config.toml
arch = "uvit"
model = "class-conditioned image diffusion model"
dataset = "photos of arthropod specimens (BIOSCAN-5M)"
train_examples = 97500
image_size = 48
horizontal_flip = false
conditioning = "class"
objective = "edm"
cond_dim = 256
targets = ["order"]
num_classes = 18
cond_dropout = 0.1
norm = "layernorm"
norm_position = "pre"
hidden_act = "silu"
mlp_ratio = 4
head_dim = 16
fused_qkv = false
qk_norm = false
parallel_block = false
inner_norm = false
drop_path = 0.15
patch_size = [4, 4]
layers = 8
width = 160
positions = "learned"
init = "torch_default"
residual_init = "none"
optimizer = "soap"
beta2 = 0.95
learning_rate = 0.0029
beta1 = 0.95
shampoo_beta = 0.95
eps = 1e-08
precondition_frequency = 20
max_precond_dim = 512
one_sided = true
adamw_lr_other_params = 0.00087
max_steps = 6700
batch_size = 128
epochs = 8.8
lr_schedule = "cosine"
final_lr_fraction = 0.05
warmup_steps = 670
weight_decay = 0.2
adamw_weight_decay_other_params = 0.05
Rows from block 2, named by matrix and row number. Rows with one number belong to one neuron. Each number is 128 + 32 x the weight over its row's rms, rounded and kept within 0 to 255. All counts start at 0. Numbers have three digits each. After the name is the row's rms in percent of the matrix's.
# fc1: MLP up (model.blocks.2.mlp.fc1.weight, 640x160), inputs 80-159
# fc2: MLP down (model.blocks.2.mlp.fc2.weight, 160x640, transposed), outputs 80-159
fc1.206 107:102110128184070158142148128153173162128154124099071108077099081109126157078154083117149157100115142146126134166177071106134096122133120089154149113098132154127144172129088150131091118106125026137111062066031109139084122111157085137100128133
fc1.208 098:140112094132136134128148107113152104150140103121156085108130149076172061118153129135101136098106105151216188166109133112144178098113094132143161076141160184113064183126173166079118132183150095114058061099112093110123121125111090101146174152
fc1.209 085:090139169127189146146185175095088189130155156148098121148097114125081142084155079082154173185165140140181108126101163097151154090164148097145093155139107131144095132044163113113126133142166052117127140098156105179146081145151132070137180138
fc1.210 089:080138117146126086110117187141143132080148039128098105122181080204140088065148106137152112172124146123115137150114118091148149119120151180123144175162180110099098101177097177122153106135108084129123142114112026167066137115151115083103096127
fc1.212 105:132148125157106183086155090068151134050159122093108124175182113151077118115099038179138149105125157090093058121129134098138137130131170153187158128184145136163124098093148149121127135135105188167098126073129165117143130084077095168174129117
fc1.213 099:103103109123176108140138107075123114129112097144137118082160077188118157076129124120130094178149074055158119102114084131088111100195114101118180113118142061108112121124093110130143075137090081098157099150166146159174165081105152155082081097
fc1.214 125:078128101114116153129167135126138081131140098033121085105131159162118145167140144113113133121153151134096152129138132152128100142181100157169075147124167110089085160151157095140125143141171103138097108177186107075107113118147145108130140038
fc1.215 101:066156121137145168194187080122102128142080152112130135101085150126066125149135140169101084083126088144132166120148146081134128180121108087069090117100069133175165125116146117154145089104181131118118131168093099149124169140151132136073167132
fc1.217 088:150131171149136168111105083198170123142157154120100115109199080194084135192124152107097132052105134105099147203167109186131145084113147094160168120104148107082119117124135133141107157108110114124102181118100093197068076108135122120162168140
fc1.219 085:158128114145128116110193164132098168161195094137156071153097120139152151110087125112122152115116116177118104091196114088135113171141101143127112147112108092125119099096088149112077073130220143122161083122119148106121085149087179156095127208
fc1.220 094:120106116144123130062092129139205135097135103117109105085138099074135200117123141139084103073091078183140144174175133139107086138141110116143145181124159150178139124109151084153096194059117086071118128077151069182102133067144095137120122134
fc1.221 085:106100130126109145119132182137105141167101125128148161140106082170154139128117169176126080113161158164096145135187061142165078182100077152166068101078140148048158133114113145130139136139092057117149119110188170127089121131062153144109085144
fc1.222 083:103068075119105164158136112069130106191131141143114110098166067167094118065123110092090077110106171164146108123170118081109088082136123109179110095094123129120126076108084160089104121127083113054102144080132184131173125104177099100077157134
fc1.223 120:165163117144173145150107086175138127117162167193139162145128108121115145125149105176163191093164112129143105185164146145121168165129124110187201154119100095114127148173109122176134150075130192137048165091124151100132123178116059181091158139
fc1.224 094:101125148142140140182108127097171105160036081124124069095153151095086147151128141130087116111076138122061094142086147132175074137158204093151138162133119105114183092103098135114078121068127159126137105135160099104119119078130153123136117132
fc1.226 126:158126178152128143139122121128149121141155144180155129155168067150100097156128139099086094157122135104167104142058154125055132109176058167158079170101187101156132110066137112196126166079095182108135186065173139082168175158120114088132120142
fc1.227 060:146107074135147119177158110137106123097148099121144119074127182117075165199172157104124144145090180133096110131167110095145102113077128166153101150112106097156098099123162113091139119200109136158136129066097130128169120139147069172116128186
fc1.228 083:178082099132132188175126107169119087162139157096151094096157128133114100122123111160127117175102108161119133152171112199173186179195165138129124111169128082112099078188114160139141140098124129088116155182138152097202156196199145156081123128
fc1.229 086:117086149180103152147122112135103072206071109131157096122227138112167100097152127119061130128094118124145150142107086085116100118127162101124146169123136113044144105143129178163099131145182189151138106160028119171131173067117121148130064152
fc1.230 093:125096158140157167109105108136094179188094061177098163134117137140095080076091073083100121143141107167139071136135100100151083148129135123155149116177105110165184126077134145100087109097137143116157100108073143069066137140096127109132111110
fc1.232 107:129113140155108202154099094097159121123160111175129152135150117125105122138070135071104110119131122117145111139151168174112128077127159135141087141136113102124130144047101072137089151138121149079134133100163084144120086168093157122147129136
fc1.233 107:130158166161132138175156100125160120124113170194140138123102100099121120088141174134117162101084065123177131097163096142069155103111088089150137077096147087123138084090108112102099083164157114119197063138132125111068150112134138155096163173
fc1.234 102:147223136173126109125146091081129138133135104149182139141130092196145139162146144130121127129111152127185126127103110129149177092181215105130101158126122130160133113105167112120163177121122168109160173065109108190195147150149140112067137136
fc1.235 089:121072159153141174169131143108133071136131128156107146133162132096183129105168162131173113123111113144145053125115150090101126057109116128136136149122127118139128191099113093137096196140115101156154097136076117145121170117107047123212129085
fc1.236 094:107084091127164184126147068069121073122114189114144133120145094114122090093089173089093099128121083087122101119141157125143075127099084120100129095122150148106127066139130093081071094069140146096061136149161182145119066102132136101127125116
fc1.237 079:115123137183154096143102119127117119153121141070087163160146093138169167149150052179152065134133136130102062106125143121124107110108160205164106191096187152070140118088112121148082133099156149090113139116082058127193178097127092141166161149
fc1.238 113:119156126165124110108165108105126157118174074174162193161176098106171160161129140156136093158168136150187115174134132206136170120098187175124140128142158137141169097141102136164147136142159120110153194118141112187141168133109122158115158127
fc1.239 097:175145193163143111109127146135147157139155113083092105097137132137100159096089072144134118189154114085069122147114113089142089108094144086154109113109150131183170113122111167118127111096151122097122145177083164135115159130138106094132104155
fc1.240 087:126118161127144106124146123103128118169111155135147071160153148180173137113135145154139097100115124124150125084122127137133125094145102104138144182142148085145137085142152073074133092091125189149136128199157108066100152107059139117103147148
fc1.241 104:099113127161122185098130169081143057151140089130074133116126075036095135122091103168134147157124121151126088163154104147121114069104104082214144145108138138068144129174114101129124117061117128075156124102147128065131147108136081125155121109
fc1.242 084:148135136149077153134101104159169178123158157105191098097122102102149122124101110118141131125084144148129132106130155119184178197128112088094106096159105070130110094096144139173146071182113162089109152152182157128121035081147182117145138099
fc1.243 085:100142186102115157117099137172114054111106072151128169133148106153120161127111150097174126149100129154123136085181115153100100156154187102144178159132099181159117101196116149149077140149157176146193134169110135124160129195136120136060165182
fc1.244 081:086157107098126180134123138145154135129068062161134153168132087156129114163162152112168151154094116121145075141124097124109134109160128128128142110145122075071178097181128133139117182119109174109105121077167084049138115146128150116092098161
fc1.245 120:185093112190105148133119142091149145075168113112118133157189119134107173103119156051117125089139142135165186127179186124143137159093130134165159126107130165091119124136187164138147145050133132145124144113126081118128110100133122110152152195
fc1.246 090:072132116154106193137205117150136110098098141142158146104140104114111160101128167177145089145108091131129135128165131092131081115108192141110106140106131113155145106137182108121089154098153114083105089115115098120134063099117142150106122126
fc1.247 107:168135132182112108147066121134127150126141075084139087103156143146160141155125124133127120138105147167125145136103206112118107129112092145163106131146166154135155112172120038162126114069145089168251171182149162147157153150122149122150167142
fc2.206 102:165120090152186128102064074100081080120193154132160197175148151099047144080097143140143141192127122163193183128099131131136200129073144176113141093132093088077115135109140118117121112157113161129145147153162125131132160141122113199131109174
fc2.208 099:093106118094090106072103178184134066097118167130102141153117083131096131131086139117143142166138158141100145124216097137103111163136129118149165117115058071117143105085102120121118139121129119169166133150129104126129128119115124159158109128
fc2.209 115:167128081103088105113042139146119093113107087125161145116160134170154119167100159148077069084097135154085156123159141158103097166118123147145142078119108126122127104188088114146122124125083182114127129162114110103114188095127112167126106114
fc2.210 106:096127152175088155163120080070121151190105144150111128136127135102128055136089107088147112129207126144155129101113129173100141086155111120087111107074092092185109172072148092177099169147176104116114114127107158073201089145114166128104118099
fc2.212 083:078132158146160104117092139124062067185117144117066083088133142146153175185115145148134144090146109195163163160123107131101153148071100127083141167071126116141216162136076131145123117065138097095128101193128110131145090171155149170135078110
fc2.213 111:116154134123115088172116150118124084073117106118154158114173143153136120096092070147132091121091095166168098146120145127126159134103102132117186128091144142100096119111137142100104136120108106107085105143047108054125133125159185163102163155
fc2.214 122:126103159053161105111141100149070155106099140117205062152115138143153149147156107129150126113140151085168143114065127138141147090105158092083127120112125117128111118118167103144072127155173083123088135161141102135126136074113103144081125148
fc2.215 075:122084116083155174037146160135114132175139072144164125142137146133153087057144104169165132173132144147188156098099119129166050095127133165130104065113172091071157161138090117150087137119085135100130140098124112137109132162174148159151062118
fc2.217 102:106119136106118115172137110057084154165126126148128169135111218079151130110159117055155160131146118079142106074104111128110129182094107161140125117220067109190157143085124093126082161095133093150144053096163159144140186126145121134098125128
fc2.219 124:102135117132144127156076120126168100114075134165103214128118156122101152144166147183142100134137093086130169162052180147141122116135159151118167113126173172146125167152105111146183152106086135115122204112133106139137185130138112127153143087
fc2.220 066:118134133087190170121131162119039086135138096130099146176158169145130127166110168076127113143118144126146115100110036095157151161202097086153135122162147119112131059183082137087131088163081084141159176173075125094126145146103099101138069106
fc2.221 114:114151142127171105107131095134173128141164149148057084111155140075091123120131077101134174172081063100170128130075181113064125082129166135091175151181089085173082133170145112149093126146164173121129144165076095158142088121144112120144172072
fc2.222 097:120171141100127092090074128125103017066176123155141153151156115060134113150127142126127137210182134089095172143108103134152137145101152085103150105119133173115110145128169138196116114142125190184145078121100153171091180129060180123099124124
fc2.223 121:093090182146106125163127140121109124186089053061073106173139138172185088115144147103130059129132161137100140106055123083152116149120113116077098121186174136136112137084070130145162171150133109121174117106149139159179154098116171134142098170
fc2.224 114:105135091162086195126123096132184154120121137141139119167134104139154118173131192078103181117031147146124124132155149178101153105091117090076056122099145177108127080093127162112144127095123096107080112134125119140170140193155121199173155185
fc2.226 106:208098117148117151110116081111085146145159160131144135101137102137139132144123132156106087163100169066115166157123089131191169128136115125106117112113111099104149120116141104175117139142174146112102159127140066146123118095115157151075166119
fc2.227 054:143180192071108193118131190140153158062114103108103145166089097151193096123080156156077151104140130136116070177118164133168148162130122151099171117225128108101116156138096182121196160090157152164130117141158123083159092119211121102126146100
fc2.228 115:060182158120088083129143153056090144118148103142112120160114150122138159146154157138137168120193121124128112148067148071099082086062191163146146158075169128133173168062156113119098115148158151154093098071159129138087061053092123095150153107
fc2.229 116:147086040140141127105160104143147139202178148100160122143077083118105081174114110116093090128103165131178128122118149143138134144166105120113128075153082151138109071105124135081143183101120182120089094151187167130147114189148191115111156087
fc2.230 095:155186123100183127125121152132120078080153162068161074185133089103112146119128105149151136061148098167117171087094152161126126153100086130113132146047143122137099122185101109105096126152107145112130119149174071139159089121156146114148145133
fc2.232 092:135107103155088121016176163136088154100142148108119162111176136114143203103097157147144089180108156099091119146115110139126125117162108124113100142119087025125115119136167075150105118124153129154121107107165192100227111109094131164163086106
fc2.233 108:136124128091153116110161172156132128155119112097128146165112117156136159118175106087154124177155144138108169161092095112169144163159152092162150127139133169109000134125150121143156109133138158100101134107127135109186031140111132154188109084
fc2.234 098:135107108172193071082166117117133146113195156145141140148133137079151100103058194170162094157092128151122085118117063122114097140104118175042110156140112125150057099081146158151107145184142121157147122117092101101054102119121122100152113188
fc2.235 117:140179100107104075108094120183112153102101124119161130114088084174102124136085091143058154125143129136139194134200109201160137120152148111165092116127157123100136110150155135092145070134128152122091109130152123162149156146130158125054100193
fc2.236 076:111169180132171095115170120137084071109141107166120119094099157129197166118103104123104126117132188172082125083090135082154112114111140143133119099100133078140177076128169127144069157127105082114177130150134108131116148111143139116094124133
fc2.237 068:122154138157136115079128139152094047154106193113147087089129138145097160150162079092097145134123126160096122090106136100089079138136112125135147105173131125136100161161066118066161119150142117117154120153129147118109114189164188060094076150
fc2.238 094:043151132122071141048132147091175125117147128111122139089180093137106179131113173142100188172116181128097178108112167158153085171097106154091077121153094132152146125107164114097109153151142133138152113098132091165102151179119143100149071095
fc2.239 094:209157162120120111078082105104160215132189093118153069174127072170119137130112157126141137117129171103153168166100150150097110145082143137094165128107160076145183183116148151126171101108087156142152162156152126163160165104153130138120096105
fc2.240 093:142123094171135107182102203177138133171108228127114165121132073178110109127141125081112105129154116121156104151131106119135135154170163115130139061182103219105102097120110176160140179094168104133100106093142135157153144151111103099118136121
fc2.241 099:144142118112159105154062106106137117146112141081195147164162122123092068107098143145136110139154138098083121128096106197185131128151130099115116130108125125159101141145170113154085082147077105151127082156121165171093155126144183097089121144
fc2.242 104:083102106139172068132113173143081092096126122171113175142113179164146134138137142127062140118194094072147119152117117166110059057109175177118119129118175177112109129140105121063102173096145105154080144099122143066126215171132118114110157147
fc2.243 127:116122102151160105158173134082136219147170186098109119160129148058142122139146114166082167114141105151161127180055142109150185114138068181112094129119172094095124147052133100124227078106119080127127135132142122169099142089125156098177121091
fc2.244 083:116156134141162104181184174183157158129173098102103144118135084136079167090111109125089139108160126175100188093074188105123120161085153109124097140158082091153150087114064146135139215154125118138112137125105152106131072136137089111108105077
fc2.245 112:159149162067114138150146134097128170124095141102179168139162100142181138141170154171138088125082145134093086107124104087087117091147132092079043151090115117120139101113123090135103144152131126098111104136138148203137122146147121132121084115
fc2.246 084:097100136047159181158139143167064121082136072168153192149101168142170075149164077118127136073140128088141123126150148082078127139133118150137115161133123091142090141152145098108087156115152123133130166194131126107148108114100054158164148098
fc2.247 080:089117169123175125126172171158173078140132177140098181140155123118110166051121118188135113119142159148110134068127134130132108155138147098090150118148141086089048161083110155134121181133165120162118166063134109037197120086088113175126117127