config = dict(
    model='class-conditioned image diffusion model',
    dataset='photos of arthropod specimens (BIOSCAN-5M)',
    train_examples=97500,
    image_size=48,
    horizontal_flip=False,
    conditioning='class',
    arch='uvit',
    objective='edm',
    cond_dim=256,
    targets=['order'],
    num_classes=18,
    cond_dropout=0.1,
    norm='layernorm',
    norm_position='pre',
    hidden_act='silu',
    mlp_ratio=4,
    head_dim=16,
    fused_qkv=False,
    qk_norm=False,
    parallel_block=False,
    inner_norm=False,
    drop_path=0.15,
    patch_size=[4, 4],
    layers=8,
    width=160,
    positions='learned',
    init='torch_default',
    residual_init='none',
    optimizer='soap',
    beta2=0.95,
    learning_rate=0.0029,
    beta1=0.95,
    shampoo_beta=0.95,
    eps=1e-08,
    precondition_frequency=20,
    max_precond_dim=512,
    one_sided=True,
    adamw_lr_other_params=0.00087,
    max_steps=6700,
    batch_size=128,
    epochs=8.8,
    lr_schedule='cosine',
    final_lr_fraction=0.05,
    warmup_steps=670,
    weight_decay=0.2,
    adamw_weight_decay_other_params=0.05,
)
Rows from block 5 of a small class-conditioned image diffusion model, named by matrix and row number. Rows with one number belong to one neuron. Each number is 128 + 24 x the weight over its row's rms, rounded and kept within 0 to 255. All counts start at 0. Numbers have three digits each.
After each neuron's rows are labels from the 100 images, of 14976 (inputs lightly noised), where the neuron reaches its highest value: "colour at peak" is the nearest of a few named colours to the mean colour under the peak. Only what is clearly more common there than usual is listed. The data: photos of arthropod specimens (BIOSCAN-5M). In brackets: how many of the 100, against the usual share in percent.
# fc1: MLP up (model.blocks.5.mlp.fc1.weight, 640x160), inputs 0-159
# fc2: MLP down (model.blocks.5.mlp.fc2.weight, 160x640, transposed), outputs 0-159

fc1.197:148096170086150160136156077109139114145074114102138148131145151094086109148153136135112145163092121100125140136124116149174145130147119123111116110177122108185136148143097104172111105113119157099124155134129137149125115123103134124099098079146085120125141091110095138097135155100162115160121095138169139168105156141100161112139106156161147118143138143115142143123162135118114111102131132117131121118109145052140163097126178089123134129083136118140166141140116131129145129147144150
fc2.197:144140137135147100163104133099164177146184156099139152117090139138152112122099145141100099147128105147118142108158082127156130135108114102137134102120141116159135173156129139164108096113103085157120120133122137115111163146122139147181113128102136109094147102162168164169097166139169119128149136132138092070122115129184157130131131090104152134119190124111159099130120164120152098170148115130150148136134096099101112182129142152110100118126149139120115131108149155110129123126145130
colour at peak: grey (25 vs 8.1)

fc1.198:123093136091137139147144109116116068143086113153147165155106147105141140135170104154141123114146118154116126157147118126145140122160124116115148145139117130136134130137116126124150110136073106161116149111098119132139115097147109112080154067105096149111159093136091113114133126118173123140115131173143097078082126164111152131128140134117104088168185119141113121097120150099123115123057120128101132164170130121171123112112124112160094134135144158122090120113181147139123122123081151
fc2.198:155132072148155150073115123120145138134150149097118109097082156133159163125100127108094104118102126099144097118109107147138123121126145096116126141101108093095117140127100155134080116094125089130132131170104117159115129069162160109129123126144107146131100136158168125131110119160128116090128150109131090141133137119105105106101127177150098102111157108138110146118127151149093097148164161136118122150139161125115062128155099136173171117135144114131085096154155136161125105103140165
colour at peak: grey (27 vs 8.1)

fc1.231:167172113113114135134131123102105131129108126091155135102127113127094203115160138137153131145166127066139115149175097163130131109167131121094182157119116142131097126090130108096145163133096109124119139118157151128082057107125166115098171158128139131116138138121144081126128130167152108144125131104154136118106141130093130160095137148130134156120152141126095086113119128127136114113124142169131167125151114082155117133128153120095167100111118136132116110110120163111124169107171129
fc2.231:083092157159142096154114122167156061127160160140131152125125153134139126114150106135172103132107129182157153128106166107134101134123154124144071111124128132150152093161106144107136121110134128133097145098126097134132168143108139104159106086100138163122107136098107118157114134129123147130160114143111127136127097157159182137144107102118065131162115112143116175092146128103135130117106116110105100107130118120087111134093087113116111100127132082133099146151144164178141093140118118
colour at peak: pink (89 vs 57)

fc1.23:111139167145129120088105125116166131119142154140126098119137124124098117132158131112132149158142150148093086083085173119147166136121107136150132145145136174125155141124143115129098077108097116105142091156117109165147085119111121176130162184148097121126143102158102152157121126151161131091128140111126123098099122166102159140120078083150150100137119139137115132143135124122172133130115122123127130166106126132150163090149079119102115164094145159131077132117120082147126117119130073
fc2.23:134114062115151104152122134128083173137149090138132144085144102108152126130113118173138118109097076122141138154146135124098103129120166147090167130147102161127133109144125148113137153121129142149113184093118121111108119137132140133125111084111150093121132153120173101110115140152112152203131104133106138134113109072124132135163188115127130172140137099137163141107139147166072135136154112085130146149135134128127106122142167125132113116148130113076139113135093156131160154165134118
colour at peak: pink (86 vs 57)

fc1.85:159119091142176158155138149139169123166161146137156130094178135155126144116122147147126136136158127122147183104125120082121108123161104172145137128145074131173131157155148151113134138084124170142165158120142091150153129127140145140127113178184121154162118146133168123065131159140124190120129153148128134147108111076141162144145127151121149134120129086138147096141128152131131140150132063125124147150138110144107144109132129148124150145112135102125138114152134140156124132112124080
fc2.85:110130127136087125067145130108145097093102144133136094145123126134108159133081160129140129118129106094104125131128120139121137134088142109128129103097150119153089200123123126121143065098145159133117132098138121201080144073144123133176112133123138136157181171117116102142143165109139128168142112090129106120141143138146149154121161107128108146133116157143145147128126123115127136122119168157149161099113144129140148120149116119156118123145081161105131047123115104124132144128098106
colour at peak: grey (55 vs 8.1)

fc1.517:134135136143090150109140131090089115095136141135130110132106101122155112150149092090148149092106134164121112104154117131147082169108170129128159115174161151126113137123132121145141121164107143122086136122156141117130138041125115163133107169130146122154126152119115101075126170128163118126158138138122131127107144147130119137113135118131155136138088197141141183122102131136144100143115163133103121099139120164128104143143128113116179079128203141103128140125124170130159124141115149
fc2.517:117097161140141089140121138128153139158166128117146132145133139145100151092166154155098116165159131133132126137117104114133140113119114121127116140105097096103121098117148146135154114160130107117147115197147089092118122190124120121175122113150135143102106145155121150177151113125083124106117166121123122138164119125133123138145137122142104145129164099088158078147113140156129113152113138100165103151141148089084110095111106127124093133133051112121141206162137108122127115121090134
colour at peak: white (94 vs 31.4)

fc1.234:158089160099129160151122120104089067148156138127135141111120153133085147118114078125150150124099131165098096117135154163106126114116124133136127108151106162147137102124103130111092093121137127155121137085121123083108136121124164094109155151091146102124109087125107113105125169154140123072147091161101147146112155173110115096123117144096133136073125146122106124145094135143147160144140125105134130158128128140129126121145149122153117115098135061186125158083148157120100147141123165
fc2.234:124137154144156065159110142161119255114161101107135133131136147144128112143115119088123142138127142147133118135128144152149120137121147156126109140130134112130100086094079107142136144138135112112154116150130115099121151213136144104154153135107118142148108067147140138172118126145119096170127139140130122103130132116116064130145122124133114110130162139124159130103140135140145131134119154127138077135129141127132095138115107106146103122113125146138130073124144151123119115155146146
colour at peak: grey (53 vs 8.1)

fc1.199:158121112139128150101118099109112142130102121146130109154117189169154135166113136116168160177153158138085148113143125141128170138122097120130140185134137165139115095144122119088120160102137140130162153098137164138136108150185112127136103131130138137144118134151209119132082118124147169130095125105108122156107141123148128142114121138116129165187128150135130117120154146109150114117119127092147139128105111138136150110169126172124158099123135128073095096097125152164166095159137156
fc2.199:103164166139124113113135131186153083104143151148122112120146109087133083129156164138141096105102111147162113137094158104106130120127103124125122088117090129157136156092140142149134115113155132145100139177132080161142161167115105099100192151104143128155154153142077159141163161153097098105204130154124133155145107127139134111135143127137159114091105127141125131111140121117135164132155090142150113148147151131154089145134131117146105162105135128151167093137155138119114130140122123
colour at peak: grey (31 vs 8.1)

fc1.86:120159131160157127119098141077154133136110091160100093122111139146146114125125122138125075120137131146119156084163144112132160120131087148112143125132090150109125165102152125147103127152117147126152158116165134122133152156130093145125121109133157103113146093104145091137151099117086127118121158114147102156144146123129125114153153097137133153150118126155149115113168144176134118096188074078113098186107124183122162082171109147120132150146116124089129147087106115092119139148105138
fc2.86:150093163080089149187133135146111116162126141104138139153102121132100131155123138133173154146122109120138104148103115148107130151111153155143104141129137131150134112145145110079135122115098107102130108141064101141119092118125174134115137133105135135145101158145090140099095127098138172143123131138122144119111133119134129175115095153138123079141108153109119126151104104088141100130099165115154168071100125061155095158107142133146101115124132141203103134148162128140109119119122104
colour at peak: pink (92 vs 57)

fc1.309:130104131167124122118141124034148126116124171127133125126080105156117130110128151105137132133158159131134116122108186139147111147151132114118120141071124125139164145139135094144136153108096130177089162142132128118173162155151119142135153122176171167143119128116113146133162103121141119153073168116129152123172134134137107159108136130119120125129113157058120129147125135160128122107146141124165152126110138128140143171186153090123116162109127153117158128117137124183115112100109125
fc2.309:130154125118118133129137140190090104128164081129113129150156163115111124150117124138130156142115095126128155101152068100113146108101095155157147114184156108121109117132107172128140114166158126117183133123129117113109150133125152128120119169124099114106123173140143125131101107119108133087201136154144101141112121122112113131125086102146094135134185106168152133126132133091113133161096122162136116140135112141110082097109078141128152100146150092123138143152101173097126116164146119
colour at peak: white (70 vs 31.4)

fc1.377:127120165108142090118084119081133096116184106161131151097105119086119181111098124100092168173169103112125147126139126130095090128102113125161131109121183125125105127140076125159146106129134105148150103140127071131132128163105165122104132104125117130115126148121103129171173128133150110119127101119134172117154095130112171138101142143179101124122134119110113140121170118128136153120128145088138112104150087124130108117142153145129132144116110116078122115085068150107111114118113121
fc2.377:170104089084093181152150138160129163161076150091122114147144111132136116132116127121167153120128125147104113064135113143171138116129122080119111123154063147131142121110173126110100126170103140101121162090124137140123150088137109178130126144083138124106171133138144136078097147131123109152128147147120082115128153149142114123109094107090145138097089130149138135131095125135140134109130123130119149128142171142146163155115131108107114078141139127167116157114161121132166122143151109
colour at peak: white (81 vs 31.4)

fc1.287:157113102109108168146084158137118142120107122131125165154144188092143093112114122069136132106160121128104144146135144150124176147102153152160128139162151134095151120142084087136140125135135138105126137091082110101105149105165102146124139098119102142116124133119138105152128158136100110173150141114102101133119105135080138133133102139111147108137153127180143160107113129133141077086156080113107125113099089090137132153084130120159113130105127105162105109075125146091116118133141096
fc2.287:091147153151143112113116114108187094134144120161122070094116087148160164142167130142133127143102140138143109108104128110126087101145112122076161135098149127169106092137127117118112113128114115140095111156145116165168107107096143133096113159089125087112151126128124148083152131151148129124157087132201137110132135111171119129124128119125109118147100131080085095138135125131101143154125153136112128160158171147156101145150169124097131158126130179104117167140126143145148149130149128
colour at peak: brown (57 vs 2.9)

fc1.639:165131145119087120118125154094139118178126164136139169108125154121097151101180105149149169131140126167139115115163119085102117157133144095146163122143111119113164120059163148104117128124117091109117162137096117147158120134151104113127104151120115123094099094146136152134145132127141115126139156116108114131105133126146162096130136116112156122076112093094136164136103113149104122089100109071118145107134092114143089116151078145113099120134123092090116104144106125156161151126148072
fc2.639:172140113158153071141128089159114175125120120141110138134151118098142112140147125115103139140088127140118117128114145148117155170134180157111142128114148113158101114123097130148150129196119152127128112142135132124117108172152163095114107098103121097114100121107142131097129151119129137156116117103151140109162142147139104140122083158139147098127171140122134097114159156158139145150124120163137074134187110125119129139064162125142132127160142133097126125138149109113113138177082201
colour at peak: pink (86 vs 57)

fc1.55:153107099144107144142095124143101145145089143135077159138158171116134137115116104066097131133136117125126156159122146163102176150076110154132145158190144123095179101121126076132150157132132133111128155118119104103081149113144088147116172109121082109106116101124118126111146156096121130138158094103105109120088117145119149143105105139141172122162147095148164108117113131106147097143125125133115124112107146103102109114127126166170115122108133147120107120083135132101093091143149103
fc2.55:111143133115172100136115109134159077113161104148146115114103133107152135146171128153138122088139141146118103128135090131139084088153163128127125126069128148158111109144106156111123066112117126149121092130138151184169121136121138108101094138090137117131140158116129118127139126161144107095118148130174139145165134112107088149156142115115087132109120178123081130116142150112077131109143100108113136163142145169156128128122149094073130160127126121116135198153163119124159149114135139
colour at peak: brown (73 vs 2.9)

fc1.347:144169151119134152130162120076118143135129120135156131128119106168107088112106144092185131135083114145144075126121101126160144068157142146108118116136161159138105116144147125146140138144068111161131140120130110111143130108108132141145105141138077146130117120139108109121139154115155144099156173156120075157132113151140162125177167133129104124144123168141138101131081088183133121130111127126143170155086109142114111122107113116150170111117113134094179125148168119136147121091146131
fc2.347:138103108124150073144110164138140210119154134094129112133117112090145163141146106124111144137171141134109150123113149144099117149123124104165161164142127146111141111098124119140158108175176137074068116160160124101133147159098131094168159142124131125115117102142102142120109130128105129167127114149136175049104138110136125130116120129128112095160072087112140154093124147094137113110118131110122107137143127140128134128134097168090109134159136132141102112149090152128111115130127103
colour at peak: grey (55 vs 8.1)

fc1.130:136180116144143159157127137122164126140123077127150190141154093126151126104121154096120114164137149143173124119181150080146149115092100144115106122181130171114109159105125128092115165150159104110138112147138130122165120120139120114111103146128115128124130133107154142111138113148159081147121093108144120151122120167105161112077115113138147107127117122120151120074108171114144153136135127139146111116173112155142140122145144147148136134173113095132125095089097120135187180085135126
fc2.130:123117077097121094117119090117118141107147153161138091128148136129147123159110137150127156103101079142107124128085146168121123119132165103126140126100077121156125121154152162110136125154121179143121127115120121110106149115128114196152141108114121113122104109122127113113126120193101125168179138146079077114145133150127106144185137124104135144152132122171105135175099095129102107120131148102099135117093133113126150095146118150139136137179125165125150168124111147138163086156150107
colour at peak: grey (36 vs 8.1)

fc1.419:096113092138118152113152118203129119107136116085142140148091104110188163143138152101098168116161133115147093115147133120088117141113076125124174124129135156156171143127142112153089107152153117144111107149125124129130168140166116140128125137096138149125137191136092092118150146147098094109129104163132150108122130138108096110092144106129139120104118108123149111129117115155163121117118085105106137161114119133090155096148115127093138156147195138118070108105117140117115141146124116
fc2.419:082115135114127117125110109111140150111110123141144103110111147161082143110143133166143085131129148121132138118109117139152142113150103098143104147110116124090122125122136153080143121106096132115118157158121107117101105161071124097161084122113105135125091145130141125111103109170141128137136151153111129143167082144160125157166224126103112128117107149115133149162125130128116120092101126113131114124128118144167099110123137146127105117077107104155155205157087112144155102093086140
colour at peak: white (63 vs 31.4)